From a checkpoint of a small image diffusion model.
Model: 2.7M parameters, 64-pixel images, arch dit, norm layernorm, activation gelu_tanh, moe top_k, num experts 8, patch size [8, 8], width 128.
Rows from block 2, named by matrix and row number. Each number is 128 + 32 x the weight over its row's rms, rounded and kept within 0 to 255. All counts start at 0. Numbers have three digits each. After the name is the row's rms in percent of the matrix's.
# ada: adaLN modulation (shift, scale and gate of each sublayer stacked) (model.blocks.2.ada.weight, 768x128), inputs 64-127
ada.93 078:056157097096163094066159097136136132030123154119143139104145137064134136157064135072120081131153094189127151187067155131162105115145110165137126101193143087048070126115125145098164111117123107
ada.94 097:173131165048147152168139090086164127132115093136151142172138141097146151128132098173104150154106091106138156165131150135129102190175119124162115035139153139110145114166132092124135085163147158
ada.95 081:135172147131147066075143126176134124123120147183130191115091195058124141162063118127151175125122079135102130156135189086101071098115076114179105169114137110070135152105132139100157122128163123
ada.96 083:133168102082151114095087149138134120085144076094169037068125078072100113117145136086088132066175143154093141164160129164108184116135104145157105082153137081139099131194119118114113147109160169
ada.97 079:152130157134119204155143107128174122056173129132161117147064109176111171110157074186103182198093136148174146135103097075125098083125106119121065173099126116161140153104144138114098174055159091
ada.98 075:189171124156211125129110154127072055097151187178142134125175157125134110115126129112119135089024096111135105145103098075110173129099134096077136151102115135161141147149087093115143146158093195
ada.99 093:138130158161080203128106129123086159153128099119166107140146157123128181087101141111136099112091167146115141158170162189132157139211081095100138141120152155115167120144088136108146132132206134
ada.100 090:139126098161119154098140128076114148125090131144146139190154154125176089122123135125090162133093104173057133151153168060118161133144100167097131114164066173137119196065108050121140098118116111
ada.101 090:162131098102086148145111138131091162174140099121092140127106132142133129094068123117146164194123193110135132094126085059072078158173093155094119143132089069168073107044129108152118140151135150
ada.102 079:122118158190067170179152132104126136101079077155122095132116149128163090132167092165097108080071128082122102085175098108124136115119123026134099122099137126201126108137114161150148159167166141
ada.103 080:098159173070203128142109087145102104119083169186131173144102143127178109121124150155118044165113153134089096119132126107140143102098098139131168140088168108108179093097143169169122166108129116
ada.104 074:132155082171175160099079098127152094120093170137140072170121086095116097111170169097117103143128083175165149113143149099122163089204136072099083111143129180112056118141147129125100125150091114
ada.105 085:158139155160127121125173139149075126143136143060123031101142105187105117191145151150132161151151142121135102166088170129173129140137128134093112107128113128137126054115136118110156148159083072
ada.106 082:085100187181121115118139142119111201170071116172107103152130147111105169147185084144092110156163128101075157088126124085161062160124103175161160140172081174086166112073160071145157151135141130
ada.107 083:140115130134123155144111166243156144128169173144115176089093073125097133114143104122059087105136149097126149130153120162183168112142190134122121074120105067101150130155104168149155116161134107
ada.108 092:094149159105085125089144150130100110165168168150125047104168146114173147101104099128134056137171086131149124137140115135131122150146131200090112137079096134099076138088105089124111151037091105
ada.109 098:146140084086196109125098210103153077098097130103192167102085138135124153108135152071161110083132090116110153104088120082144133136063153134127119121116087125083074127170122102122113138154085164
ada.110 089:140120116131148135141145109025110070116129159153089107133107094158122084161095126118064171134138192171170112054114140148111109147113127096095082140108162121157149165151096126157131117120105150
ada.111 081:120183114121193159106093139100098137112140131130167183086114155113151089144100122117115050143122130144108101147139108129040150116107114174152122147094091164136095102129172139099111113129062115
ada.112 088:112123193140060144116074108096117113135084120156141115127090167118091179133062115127118159171080147147112103135149114174079127128184088105154141152080167201094143130128149116174079098106062144
ada.113 096:112141141056087147128075125132093082134197121122155139138120115124187150088129164139095134104153082137144153132135202104123158144139123118139151094112169116108126079086092144138105131101169051
ada.114 086:140228108091156144067135108130131126182088117135130168114118160134163139146105174098115153103165146131141137146143154170101176188157172106110127123141151120079088116084165107124156088137123146
ada.115 087:090156104132171127126154127167117095164181160079119134121121136109127162172157129170129146116121026166130188105132142154166123146059111114142101129139110089128126112158067164165117185155159140
ada.116 080:152064113146184091180105134188132098141100121199106111095161176114122134132140147154109148168158137117126175149149079116113107107103127180096075128141157100138125156149134137191158127077158097
ada.117 090:164133115108095128126103100058154174146129142057122163111161127138138132202149154139122116142099115145163147097104170134148164091101133150146118105087167124137153158122131122128121144180175121
ada.118 086:168144186114136124050127086125152132159069119095115120148134142156168114182083175172139112121148166100132150103077124124096078128164123168147099136122128110148131141094107135116093137149131103
ada.119 078:040114085123119174112129102150112163129161255141135089114113102155086160128120116084124106115151107125081194072189134137140112151104197133144123167135140134123121153090072123092123146134166148
ada.120 086:116140145076163123128121129134161104150097134136137163139109114140166086128156143134077074140135115156149085129125142089124110105114158109093123129165119116143132091108168079153152120106105178
ada.121 108:125110090155129102086167096165132127107206135093120089132149138147181131167131184140117096102118164183186142107127132140115159141114140169064157106161096129107102115097091161170137097152152076
ada.122 080:079207129118157099164093133146118188097134168087084156101139163226115099162082148175125145118119126144136159093132132122117096143152117179109158160097133143081132148130130155125167165119109096
ada.123 110:149129098156116155070104090141144134172217186110163179128104155109060121118150119114116107052129182075105126145103176116165115087128135127162149137169122152065117124167167099152116140126151176
ada.124 085:164157107149162127146122156080129147075114089160136108138136163155126158153092103117122160158137136152094187135137153110136072113141156138106133129126109146136093134147107145127112098107184104
ada.125 085:118114096129157129135117148176110093078109150083148063113153138142106121184162134091187114145067092106095132142100118077106158155096124171150192141155111078104185146128172145100173178106129129
ada.126 093:143108133104158079161117123152162146167128147124128124114132156132161137142156157097158107103108098126117073138120114062124137163097127136122093077135072123097127204156134089098155054156159204
ada.127 087:106121146095031178099114128086084193141137065134081149171096171169165095154136191185148125171144129076163110156118145133144042165085128131169119069128119157092122108131177156126160149155125135
ada.128 119:115094165139128128138076141214146146142166139142155121102079124174104164127184174111133085127171181167143113110175151156107131129131095099106096125142157125083170127111050175078127161169151147
ada.129 100:110156106113138151118061140131155122129103101193132108127155174109116105132075098137154169142108088098096177199050165082107185071133077127130098148145145133092126128149169116089090163124099136
ada.130 156:091109091161183127155173130155124097121141169131158199062148181146107164132140141141147121117111186153144167110128114122143128118126117104131144152141103160152118111138209080147195138097092118
ada.131 074:096152091136114092157112105227118128087130156091130141145142168136144171103188128099160093129092105128147126078059136095083124132124187146134117140130126166123126138148133093077166086191060125
ada.132 142:100104149140160150115116076183153139112137118107133100138087097135097113119166147176130119126090093092117053134134089135088129130108109179099145147135116128024116139119081151050079139131065115
ada.133 101:108163122167070150119110127181080081067167103170112187182207142146104142089102110123141133122194127135110144170033132102154189121122137090114141122143133125120092128142152111132105182139133129
ada.134 170:088170118123127069164088108198157165106133177091099203112073149125142139061138111122173159067142153138151156148116155162108149111154111153205096097115113146098127134140081064112126178150115150
ada.135 083:128075094135100131122152096167123142140166151136150130109106206110135163091121160130173110043121128108178128152085103104131127221115127103115195148169131104158124113143127130095163112120165104
ada.136 102:126128130091117097137082143169073112146104132088156135152158085150165127129153098140171155082093136088121155158118077128131166087149172171140154067082144162132183155177112080085115142086137166
ada.137 150:103147172112125122066125135163089143151159145076138112175095111163138156159121152134120138120127164140105064105136172152165152136140192107138170137125061169115148149117122176108099137159163113
ada.138 090:094166089105111094109125154176114138198158191138097159214138130114068145114157148190138151121141144140131146175137109122141113178159090125159082142107106094132176073143134077121146166122138152
ada.139 133:166148094118126166130180108174220155099110170144124126133045094180042139141164149127133146160137129154127178089157145121173177119123111160120173145144111063073087122127134145116154118143114149
ada.140 096:056160084125094118126111113095143160163109128055128174104143160109126164162139161209137170095113116138106167121097148162171125172118115180081156128166178131106198140139150095103128094150117124
ada.141 136:126168139113167073150187117125142098162147160160070151096117142143106137129127166159191154127132116103115168102148118082133140185173155138125155155099149124074107134145132135139101102126121114
ada.142 089:143123079125139134086130141178171183168071137119073148119162162142120156148088134142156128103160080178172097129080115069206141126086112061119141090160148109123098142127174048103111130139061145
ada.143 099:115127123119117121105051092185193074146182144118134109172120146179097075066111087127119092121175125130123136199078153134127105140129101160131096147170164166096107154098178095119165194103071106
ada.144 104:129097135167144091092102075213112104109107112154095150134102125156052108112160099097138127161133148119111112080108138131159128131157155138114115163120151114056122098155128068088166122132138084
ada.145 076:160156080053101132106084124141161138177132131060164132119114103148163140125103111072120112080108120089115154143088142060079105164154092131140069179125093064122129138112104061068114121151136117
ada.146 091:175142064134108167082103104140121121120192171161097132112173119112141124148141092106172055090163125131098198102070200106126152122115126109115150090099122151166124098124113085111124109089147101
ada.147 095:161147038124093112120110100110114080155147119152110139145112130130143134156093086136144206110122078102114108114111170058193113157171099105163073156132151144159120118129107110113094165123146125
ada.148 133:065148105104161079096082068193092136117155114131120141118105138153112172107144175103143145080059172088117100172133122126160105151123137100141123117085147116148125118166129111144170164170109114
ada.149 099:167130110119092203121086185111126133143125129152162137102128119157093085118130114117161081126124090147135162159091140118112188106131123098133131171121149083147115126159155090142103162081178154
ada.150 137:075070140157171108103131154210153096130121145164129143157074142140120099156114114138108121100112128176142148075170113221155128161113055091105126131075161151117097057120165176134151115143145103
ada.151 094:119103164087114176078123141127092095186083124152102146080100106145097164128091132127072141131101129102149114113069101065094137179127139158182116188125137074107125146114118079163116105122170104
ada.152 078:115173117123135150148087149161135150157152144122102173146158138154071154079134144113107099082152159179159134093099113163151147172130140106125102141193153145102160155183078040152154137120133132
ada.153 075:134142134091145111120168115147105137133075112200146104122118174098156161128115172055105154125108067140162137178073143150155192110170102166118134131150141158162092119158114083124127151112134162
ada.154 147:117100111139145100125160125157118131173088134150129126101061095159173126076153093137146116136137098151114157099031130091085153145136158132122149153117163071048154096133079119123156120160125056
ada.155 098:072106118134102118048178151152107110156154121055133113126106106155141164119091175112168153149137069087113184151094111171077153130108088143151155151149164132181134156121146089152175122124126096
ada.156 115:124131109123101112127175147145079080180172091183098093145112154126087127133175123142085150120137098120151139185129132058148096096190143137090100164211112146126104121094114013134151113126105149
ada.157 102:118129093115153111122112145203160186136191158101114175101087117142134159143152143198117113141104131135100146081072068132159165174131159099135160109133134098081120124129099060107099131177162129
ada.158 103:159119095084144175148110091138096103123135052171138087131107096114166151127170045086139162116086136149182113125115145122087162106106080107123075096071141113156155119094166070146166107138102080
ada.159 105:104149118144110120111108132176110109145143133116146137126138152190124135154139148120147162113117123134125111146119131115134117145174112132127124135130160134132161150125168109156111147128155121
ada.160 082:102107145120121124111148077110098115088139164160104141091186117165154121102118139156159141144161211060122113128095161134127098149170126133104060152127094115120126204150110077145112104170095143
ada.161 099:084077144156131134091149063115140141125143176121111098141120103161145122141173092144144110094138063111186159214084136086118111076115136100132087139161137099163101117154103029089108184126091133
ada.162 112:054168121117143181136142114124115169156140149134112199156152113145110148133143065154178101094143205129136157122076118094103111110162124121060163109220094094124141110164102154106162108136094126
ada.163 156:195026167120096069132161142081140137117177078129123109124167159091138121065087127116101104110200101150146145108166179126131156123105143142120152181151110160171112100143088101127133056067158086
ada.164 098:117142166120075167077120123160117204117056137171106148147093115082163067168099107098097115157111149162134110141092098106136091086140117097121114178085167097170150105168134067217137144108100166
ada.165 106:109138093094124115125083098174141130149105191134100154109071120092112134119178111115144146131123097181117186137121174122095134165129099128118125153147166109110102104113127119174108117152123130
ada.166 146:078203118120097113126155155154096151114080153125114135148105164162157114129127047128126155102114174113123135117124149117107120077118089149182114092148119130142086131109213109128126137131143132
ada.167 079:140105048140126160146093157175156109120141142132139133156071095109133112126145136090115168091152119116149222126085131115126098092140087059134142137178123121098107090103116099140057126138110079
ada.168 089:117076073169143095126133082147103097095175134173130125081134116099149111121111132095135141172092140171150122152065105083128099109086128122120173072116142162128122137107131072161091089116167083
ada.169 464:125069125143117085093175095249112103134118136147136087116105146183188120101126123097096140123146128163139130131099098101098138142128116129113124139189160155139094135124099125079141087139146082
ada.170 087:154087147139121169164082136170123101120160110153159138129094102091139103076084157140148172101123042175156123076101111150170146091171094155102134118154113128165135147151131156127139147093079121
ada.171 143:103171128165122114183112131186130167141032164160115192099106146152121140116097125094147110139120131138133190097090127157136149117124084127141159165118117110091122156210147115120156148086156102
ada.172 116:122116161116160172071144123185165143140217122135120119158137138127119150130154152078154173133121163150123156127103125120096111168158123084146097126114169124086143088094150073148109155125131148
ada.173 126:117130116125000118108122074160157188134100125140154115110084186168186105163160079117104130096108104123126165144112143146144137124122144126137137080195146132137154150126132053147098176087103155
ada.174 123:143177105132124162156117146178048134125141173094122150104161188154119094080132126104200042104136130112090123136093140101096115092106140092096146060169163113088108120136150125086067132126140160
ada.175 161:081112144132133127148120096068137151105171115157169098113123168042158102110113140048126133092132142157125176134134115158161096163079149103092090155092122177195117130106107139143150126137162107
ada.176 101:127122089110164087126103084199152182126129157099077122126123072160163075117197061133110169122095126129121157072081152046131170166125123119124074144098121194136107111129121086091096194098113154
ada.177 093:125094072136179182127184176145123127132109063079104100154055112181083133110155113105151126160144135136159155131105105119113174192111151103139112117140099121122080110122123094129107125157112071
ada.178 150:129091177136188147115082076187158152165166181092109159073103138103098131115152148080105053148121118077145168139158073074110128111151150120123160140112178131135113117106078131113108157181152109
ada.179 111:105134182128134132131144098168125124108120144179125138091121121128129135170155113133152145142121113174132151123091139061134063135110150147096147134177129146229171140106147075201046112128101074
ada.180 095:073125136134089164104104105127125148135145205191098132132073170140125123151074184108162085141092111157117161040145114109126154092199077131141170146125165162119121119187154153072120107165137179
ada.181 112:042140082072095101121130100162121139182111185095120118144049107222160137179138226160107128138098100114125121096124131103126134129071114128141109099125142118095122070118112114126106113097144154
ada.182 074:109144117138101127128140112158107134129147202042087132127171058169184127126196108122125122100169164141092135128058155194133164152121129140131109052154186140151099054150140111138182166146136108
ada.183 089:110084140163084109162136141183173150129074136128125059122053123149173143154182077214052138124113160127070171202165108126125114157142160132112128168117141116133111129126139145204083159134067142
ada.184 076:124134126098097144069126122192107093119124132161184155146121087142148160091141128067151161135141194093146104110051112144126148142131153132146115159163166134109114098161139070139092130116118107
ada.185 095:104111116084096143173086155150176146149159148098097112123139099100087198109163148127179173039131095129123105085089134113128142118130137168146115147172153111113145179096093119102130116150067097