From a checkpoint of a small image diffusion model: layers 8, 9200 steps.
Rows from block 2 of a small image diffusion model, named by matrix and row number. Rows with one number belong to one neuron. Each number is 128 + 32 x the weight over its row's rms, rounded and kept within 0 to 255. All counts start at 0. Numbers have three digits each.
After each neuron's rows are labels from the 100 images, of 14976 (inputs lightly noised), where the neuron reaches its highest value: "strongest on" is what is common among them; "place" is the part of the image that holds the peak. Only what is clearly more common there than usual is listed. The data: retinal OCT scans (Kermany 2017).
# fc1: MLP up (model.blocks.2.mlp.fc1.weight, 256x128), inputs 0-127
# fc2: MLP down (model.blocks.2.mlp.fc2.weight, 128x256, transposed), outputs 0-127

fc1.242:157053122097156123108129132148147117117138176089135114115106109176128158124139144114091107170129096168110125154113130093068163083087145104145100091135143132092074137166029126152155049118225180153111119106110128130128145166091167178094106138101084134125122115079184112110175177147095152042132072114174159138129111086123099129151133107122084109113110189130122142100151122111187135117124
fc2.242:121228116067144163120138176141112140173128078152148107152116136192119120094103177106179150106132106107124130169129146138116116111131199152138131086125121153121192090136015089123110179188080174197135107124149138156149133119113105148148115134079154145086112136094151115136095091085154122059124157155106078148127076164147130123114130095148130153156142096148123201139130177131102089153137
strongest on: finding: diabetic macular edema
place: middle left

fc1.246:134127129115122126113139145130055090113144127085092120160153083158118117146147140068080097045130092120128107167164128137072119086129187109138121101100138170126140137143088106101119107129138192139121140130040167185126122153095147112118129119169076106164162131141152112144122113157157140181162156088147055145123115126112040085156139136098124111060045083130144173117135188125124060137152
fc2.246:127121119103122169131120157109168119148152173207121080137171144136171124168114150103180133163114132079128141163130153133180101108177207127168145138137118049097179185135106111106093189095159185137116117101093162198073151049151130122110099120130162156203136103107097111159090186148127104181137115150178164113142106136115123132138091091132123112146128075077081131133117117130095149159126
strongest on: finding: diabetic macular edema
place: bottom right; top right

fc1.99:170159083111126151142128130141168096088123139100113079131132116080115115115140197153094131099129096112142138188165133107151159098150095120163091092169147166142119098164121148076135142130144132117153132147130069062122145095122147150076095185167112150139163131123141097200072061185128186083135129124106120183116071080143067108126145110176134088137094139150091137192122108118051168188149
fc2.99:108153085148129100150130121081117132086077169119123185105170136178072088130149118095200112126149131140134131099089131134119132105142156125094076160117081121150110090088148164184136123101137085129106086094115195167126099137133140098070103145104119160191099132122125109097099066212103091137136114143129152202176129112163124146176071115137137141092122114023118165103122136126093118193114
strongest on: finding: diabetic macular edema
place: top left

fc1.77:146037091116151077139163127126168127170098194144171100077116126200121155122063128122112148125127186176101112137121146109136193086085097104115106076115153139095155137149114125114151177078106186097122171138187127094135108134140164165117139156160119142099072131163170112130169135094132134146148066129179098139139084124123081150127124088141074111150023130129167137115158107129148164125140
fc2.77:130209123084105100134115172121155157129131106063090094125106115189140114143213114127124157127119195151134116093171132118129129106107107089108133117100127147121102138157126134090126101097195166109133157120225150107115138120154083157159149109145118130198198133171167145102108158080146144173140210106140179133166128144127110126125125116100142158167230124127075149119135069120113157104103
strongest on: finding: choroidal neovascularization
place: middle right

fc1.0:161155103075126136131195132131165160105126093077209112078130103161084133147143149143136083172133094123113132134150132093114146168120153073056102129139128108152149145144119167209119160085179111165117130156166106140132162137094118153157077135183133092096142113170093046198130088149101176090106123165118122162195135119104087114131105130134097121149123099117116092061166124125110149063166
fc2.0:121140154124097180055154174153098110136182057186137097070131133157130094127127100109087062094098102132066105075167142166209113118133126106142120128092148059083127116167160157135145155128103127161105142185154138134111144108120108124083114152146089094108104182156065135119152160090149131186099130154053116151180133125131086104149116131151131062118117129094118113114110099117085117075085
strongest on: finding: choroidal neovascularization
place: middle right

fc1.116:183071084124134184072141103124165078145121129137126113129117152144103153112149093106088110057134152059153149102101101122112110077099140134142105068124124082130123127086182146205098117077156163119100091095151118078068104103119122104070125129193061118089188125113112107136092063171088112109115154141155146083123106164150100105100150090105128158141154153136125201111126111111135138083177
fc2.116:145149152103114160192164113157119134080107108140087108137161160128137118064088176158088131124133125188159147175145085195166107038146170199094150133070123117118072129190130154163142113082110140137135110116101129119059149114118114110118165108136111156177100135142145112174218178132174101157135095094143124153098111135135140098128182146143110132129134183131147144085107142111060074132105
strongest on: finding: diabetic macular edema
place: top right; top centre

fc1.26:180102068143185140125153168143149167152068152117152132161118127125095143165124154156187167115129161136134096152128056236100071093145155124122234161153175152132121111109160089155149124123090108137116093127148183144077127095124128103140103144130107148104094088123127130102128124074137128108165148128137173119120132147086173126032130162094124177147131109066120124144185128122118162165130
fc2.26:068099140145079090184127060188159138124098144138143106152146178101106128133104169150089110097191143111082154124139065135153112148049100141123221178126125124146122133114116017120132114121102139136163141123126060129086153112117137161108183128130094115104161060153154147104110104124161121131161118132165121112115132146104119078079142099089134156121114107078130087130198135127076135175119
strongest on: finding: normal
place: middle left

fc1.237:080131153081117088067132093084146160137141101094197130129153117130090128193125130119116097130129149103188113141166117139124115172121121084126108146100073133111151131172128163169098101110160095200179126103133105128122142125128082137090132142136114128103111185116146060170174065150097093104080107086130111146074113107056126143139071159124029140089157124100144077099166132119087069100139
fc2.237:209147159150168154005116095053124183138175123127169129098143118126136152133142142111155165139165153104159075098121103120149129128110097158162087100131085106086141149127140177112127091123096147132007117207124164137093120098121132113107174100120130114130144134132115132070144119105131115162104158120128094059112132112112098192056127155136087165112122121111133106123154127101078117132133
strongest on: finding: normal
place: middle right

fc1.159:141074180167217148071125114109168148117162133111154121090081135142095143105104147105146069133128123107126094139060120158150154094058125120211123096167128120133090097115148074077142145114119095158154113087129094174152018133114156133135165100094133126128130193136079169127135095169126189139072128120119093116118139114085185089147118139168146087171131137159089095155126132152123133128130
fc2.159:102156076113160125132129182127135094120163133189159135108127149146196111121125192147102116142253148094142118178072182142159132110104147125189174143133167091117102123147106091092140096137129161123223146123119140187118163117120114103134173192120097114122095146132102135147133107132089142156145096154136187115129115159127125197166049149152165139111148152151167132151115150109119170178122
strongest on: finding: diabetic macular edema
place: top right; middle right

fc1.130:135109190125140153070177115091184077126067101161093133109092089099111104122110141138111131090130120136034193105090102152103115168158095147098112177087098104131125126165123121127111100145114131167165133170155188140134083029110108093160148156109136098122138138117141096126106105101102098167099121090093121019126110134112121114129118115121210070104128123066154100152126126103126134093128
fc2.130:159147126174152099152123081154140105132098151107045109154155176141089096119120131095124094114191153115129206169128141100096117100080126139129091154107157156202135087112139138140132151102091098108140144087112079105222070133124115146139066044150131136103148114140147147120114135126144100123139159101160158074112141104242113102186094185141104118158113095111130124126088128109148111158100
strongest on: finding: normal
place: middle right

fc1.49:123097125179074120148125166072135138128177158120107092113134073108003113181117145180125150142126161099206172114132134130124121068117118064129098053122123146069107115104148170105168102135093109102155101117122087116101213142130111114144116138150076126090119123154138100072123180151138142114141146138136100160104117117080137129170075148115161123116139094153093174120159111123098089174083
fc2.49:089113084102130070199124081090124171134066104128090146163141161142128147112111163118155129136152113151065191114135156116186126155132119126119108065111174139110131105124105100140146179137128091110150128170136182113064225091116124132156072111188154163133127142132170150117162167144146123122146140153107116181133132108109148131195093153122175091151132098239079139142167101136161125146112
strongest on: finding: diabetic macular edema
place: top left; middle left

fc1.156:087127178094152145113141122070147130156167139116127099096116128092064144132106139134149139142133115102187024125129133112153120128068132127142059084114140093138149159171168135120099085139161135126134117121109117108190085140101128122133132194146111121131107054106167130133202103110115044142122145115156098116117098199090115150142083120136128081044144125090131085158151078072085099110166
fc2.156:087091137066097095157110073014143161176146088122162151162113187140044119135109098154138090143210132130099093094140138111127120118126131144114022065120115144129139132172107108147144118139156105166126151126125128132214139130148142116113103086113111153126148127122133116091172122107119187153135136117095122120135088138099153188098083151135123080094102123096109160130162116065099133154170
strongest on: finding: normal
place: top centre

fc1.235:160174130085118071130142096151135095192111235099077158141085114134136113190139140114084120103125141155123172129074124056103142076116109093125108068134136136110135119110175135132190174093096103084117113141169183118093135120127120153132123130148077126124105105120089072083116089094194138209161134165178087139152132124120154143165140115089128104124096096147111077129155161122123078162096
fc2.235:120089125138132113106098115150103165101122139139104111185181116119136133150124140054118087175101149129143163152123148129142099155137091105111136108103123149092128149177199180113065105118170046123111139112121164116096125127145120083094128108116121096104130131159120100094099169146132111233077149060181182150179130178131161165113150092170076136147118136159119108145112134140216185062113
strongest on: finding: diabetic macular edema
place: top left

fc1.39:122095140152131092115100167114073114155112156122100097144095003115154126122067089127146146152119109083161120054137155147172079139122052126098147084130135149077121125112147103063162123091149113092117097157131143110153129103140083097152069134141118089133119114092129144049168166090143125083107097096161092151160143111120138112124117107101152176111118104135143099131117103131139144007106
fc2.39:159135115149076121139152081138175146152111128142094135160127210154140133094109168136094131147095136124138117151136148139167059148132106101114139105122126129061138134090087049132143123107063071141118152135169183079172093158145128091105071168103157152100145096121170138136132164159153089157153146095112150143160126074086093155172141157087110114101187102084134078195067095201099130152104
strongest on: finding: diabetic macular edema
place: top left; middle left

fc1.247:117140097158116119193117078116120116122133111133128123171120127144095137146120163114131150112130143172157127201156117093151103102140129062116123169144207133140153026138111149108136082090088094153107093100136142143062090132127102075125121184145135170094166122121110052142096134144144193102084101169048190122146074122160137136076134125128127163124115078149116118090126172114185126187160
fc2.247:152148099154177165179131161168111107143047132117112141076139145117141108120144150160183119105145147140049177114056158116120122149144112155134030201109176128137114072139159142127115099133098108132175156125121165112128062083123115130127089130115152097131123159152129094118126173142139161116104137178153196255133095145166130096165080121122129144121100106165123127162122126100134127130126
strongest on: finding: diabetic macular edema
place: top left

fc1.2:084172102104108147166128138131091127111084103122147117115172092069079099173133174168146107169141124167133137111140104130178186130191116126119142173164117166151134114131115147076100147157128110116236139148043132167149096107135118105138118174161183121126116147127135073107151153154105121134123095096091122182116084065130137151141066108167107050155111084118144154148158144092085121186087
fc2.2:180131155125147127179109134148128179138043122083121124144179148174098124080150156112082126126183099129151134137066107177160131152109126117148139114111077156070099131144101179154145089102109080103140163173075147135083106120102155084113184101074139154105102152117119088141182141151129153140141117086124165157092170098152120193157122109101089050134169101062121111134099134081082066123131
strongest on: finding: diabetic macular edema
place: middle right

fc1.67:149135088125146122181152155082047120118112109153159159167145089133144126131123210143117103167130041119111081098165090088195134118177124140083110124110143167137119112124091120075133120109163110126176108216138147103227122118159115163098071169127177158094152166130169122121072149142124179108130118128082101203132130082137162137132119094177145109132135077157139115135158136132125114125125
fc2.67:161067153129083115177130100131133122147204077154173104150135108171144123145121169145097126194227171127086136161155221105150130141124151116142195162191087147112154104114130025106124159124158131160203162113107144114163215111127091115081155134098157157116161088128123129126148191123138094168127110122114140152122090137113089120110162151150129135115138105134127138122132148137121107111143
strongest on: finding: diabetic macular edema
place: middle left

fc1.233:120066131073114158120097133110118097189129091187109114159138107075130156068162138091086154073125185109138109173135150204191096126113104155129131087152114174165089128084189135133106140130110138087108151112117114067112084077149092136115147123192110137148188101125088149076103064154115097044139097122118136129089103112131130128136138121129127126137216117129112186154115096124136105133087
fc2.233:125164129076108160130098137092169159096127182092086082134152101084149165088066125125112124147131175145138112195164106078113100122197132173106139156142132105167117139086111182136124092152141161114141140140121163118136087131152128118112096092210131088198087126149070161205146111136124141087096123105151073116088189155111145124132131131118152225131136074113148114122093124148125073141182
strongest on: finding: diabetic macular edema
place: bottom left

fc1.245:131111154087120133064118176132120099121181119135160125097053155125101130115137164130142112134136136147078088129030149153123106129129140089153255084130190065134094122098105103107101120137137098126172123128089110188156146147083087147156091154132099095103127099152105156108082151124148121121120117139161051213112130092145105133149119130171090125108147116207144110132126141100105140113103
fc2.245:136138157136063102163133154115139147118099103122151124106134090150101153111136175153148069122197136124014152112019126096109131169157146114169108143082110185166164118149102083098149099136132133134119133141141156142048187098131131142123167074156145055132117130135126117115156169129104093122140130113126166084125108119190163134144088184134200104133105119102088129162146167136129096181140
strongest on: finding: diabetic macular edema
place: top right

fc1.196:129097120131126139139124085132099095090141115139150097133095122180162109141092142120147157054131143056150107132114125185150045152134148109086136095102139165133129119159062104168173108084243118116158151123156161099138097141093133143082121126159101117215122178128136114097140134134154138128132109149082072133128079117087107075181138033120135144113129100098177109149112066118105153120113
fc2.196:109086130088126153085080164149125109116124119165125074131135097101156181150099119186135127120123131157106100128142122088142086154117170197108144106066120119134123161095115131115103136158131195095159096107106132229127128139095108112097130161125054102141166145115155109159102087148089146164094126078100138113138157192127122075043127210102096162124145120114076140085123057136141123160187
strongest on: finding: diabetic macular edema
place: top centre

fc1.171:133113127198127107104194091158133140125113133151179096089158113071159081111131088117145139178129121101112163138088140137066133117118123135034113077077131098057100146122122120157089127148131124121135062146170142089062141167089103146145122131177075177139069095179132116088116149148074121135075112140076161122061159148107135098164152097177141106137149110125106144166148102120070162154135
fc2.171:138191133181127198204152183128090102123125100085104111054079152108130155116092118138239202108120129172190152111090162132192106099138097137092169156135100131149183159110095109115160095150155161153114119082118126109112160140103136145056116145107150144156141145126095073114142108151162125101127150132102077131123085108148119112115121158090122118065151142118185148171152112108137099137136
strongest on: finding: diabetic macular edema
place: top left

fc1.207:129189087134174164120182085134135166113117129111140095125185104157118109133142133163133096145122165161128113142116123131098154106115141097015098167084160118176108162077086212128126126119106080093112145155103082147144125052110142141227085138130128080142117120174084078111091138145140075072142142123103120137155166101161193104127132104115128091133100109108118137151177081124106171104133
fc2.207:111105146132156166119143091139130110114144158155170081087079116178176076128138099105082104065126161116088054091154140078082113110123093092105143151105168075084150134159116089087089165127129068108096151129105098134133120147087127117064142134152139080129086167181109147103196118161123137111092105173084100128117072150140180109145112089137105101166158089158087094130126063124090091177090
strongest on: finding: diabetic macular edema
place: top right

fc1.124:162106134178105129150128113109146088122163145154133122140118111112027123125118145089082168110133141154164063147075074106147149103147109135090188165133108160160108134091153037112114080110149103074181109089134136113161156115139122132131075109133088166151080105090137119108112109112095090158134080104130194205121120107131073100066103094126121150141093092116146132167051089149159159146156
fc2.124:139133143174072085108143108157184142105131144111181114191096168105059114168103107058105194127131139121151130145110124205112129075101094132051129071187108062083091100117159185124109190128116093135168151122170136140144102148114132161108105088132115175121164171107128146110145111142180126183126156124098057140128135117106037133105110097117159129106164151151123120145118117134100123124116
strongest on: finding: choroidal neovascularization
place: bottom left

fc1.206:086117128106149111153093137172089092122141113171123108145113127180191138132142138108150149138127121127116095156167043118118203126136118105127173150165102105125156151144123101130130119174112116129249155101093049133148178140087128110144093145150124142187125227142133138142134154079138141154135121164112103058105114146088124096088119214120185132097138139069099136129125135146085162095122
fc2.206:201123151164131153134141157155118057151129121139125176160107184102131102145149112165110104143063101101088096112133116126212140129154141127052124109170177083085130155128139079100125148139102108113190092128164177117124182088146154088149143087099124102124137222111170129113111164138097141130121132120126113158107092145054165091136121039135106132099151139061146100130139141139077130076116
strongest on: finding: diabetic macular edema
place: bottom left

fc1.25:106103125140121120137101102126113144162123128104134179143085125171172124158109067082152100163129120234162120135203096119175184126167164116096108161156080055109079157059118089173134119167127128102127079153119123168170132101134111085159179127133112125110148134128212149069129092097187122110117107113092179180172181159113109133132126154156117148134138102188171119109135110125128124159122
fc2.25:168134120130087115126142136145086194114057121137146175130163144175152116114124087119118153087088187081134125159108140128155106132139125027106100199130120137083066114136125132120175092093108124139085124162080198152151114160101130093125115092129133152135076108167156140119103029136107156106183090117085126106186121120106148121139155116068143189116112178139145124157173161119106116187114
strongest on: finding: diabetic macular edema
place: middle left

fc1.109:140132210106095092201129162103137121112140123136132131111103099126158134163075188159160123135129077067125041102141122176071162085146094104092163073118158157098147110116102077090113113123129103130180112050111137142175109104098123080133119113122122113112105128124153125092086145187157152058117096131131053162127131141134200135163128123102146153074162102138131072095111098153157133092112
fc2.109:096141126118117119125135135111170117127149123112128102133118116111150154111130211204080102153194114159165113191133138083117129097167152119133168192112173113120109150148096127145127074112133139157158138141126125062138141138150116125178222181149158086144132093102169101168178186159111152105090112094101111131127151085059165123085129163133115117129131128158107063107099178123071103038146
strongest on: finding: diabetic macular edema
place: middle left; top left

fc1.234:160133135136144097091142090178152061094069142133129123153116142120125131117144115109114141086129158103102177120089133121091182091156101073133139135115187144134128127128126091149095130085170108123146140108113142076103120148126116162134079080146082123087108128148113066092128134146073045137120134146148144053128098094106104118203068086095115111148126123000117141147090137110111142088112
fc2.234:082134169111032114186094149127136119127074103121160110145143211153111099117098160136111117127139129118127193138143145130116142134074125092101152108188045198144161140143106067108090119148113109153154119134151095139118186157147154117093163099117133099078128089108179098134129149134124108141110166099157159170137086112138163144049176190131125098159132183082119069106108112116096119183124
strongest on: finding: normal
place: middle left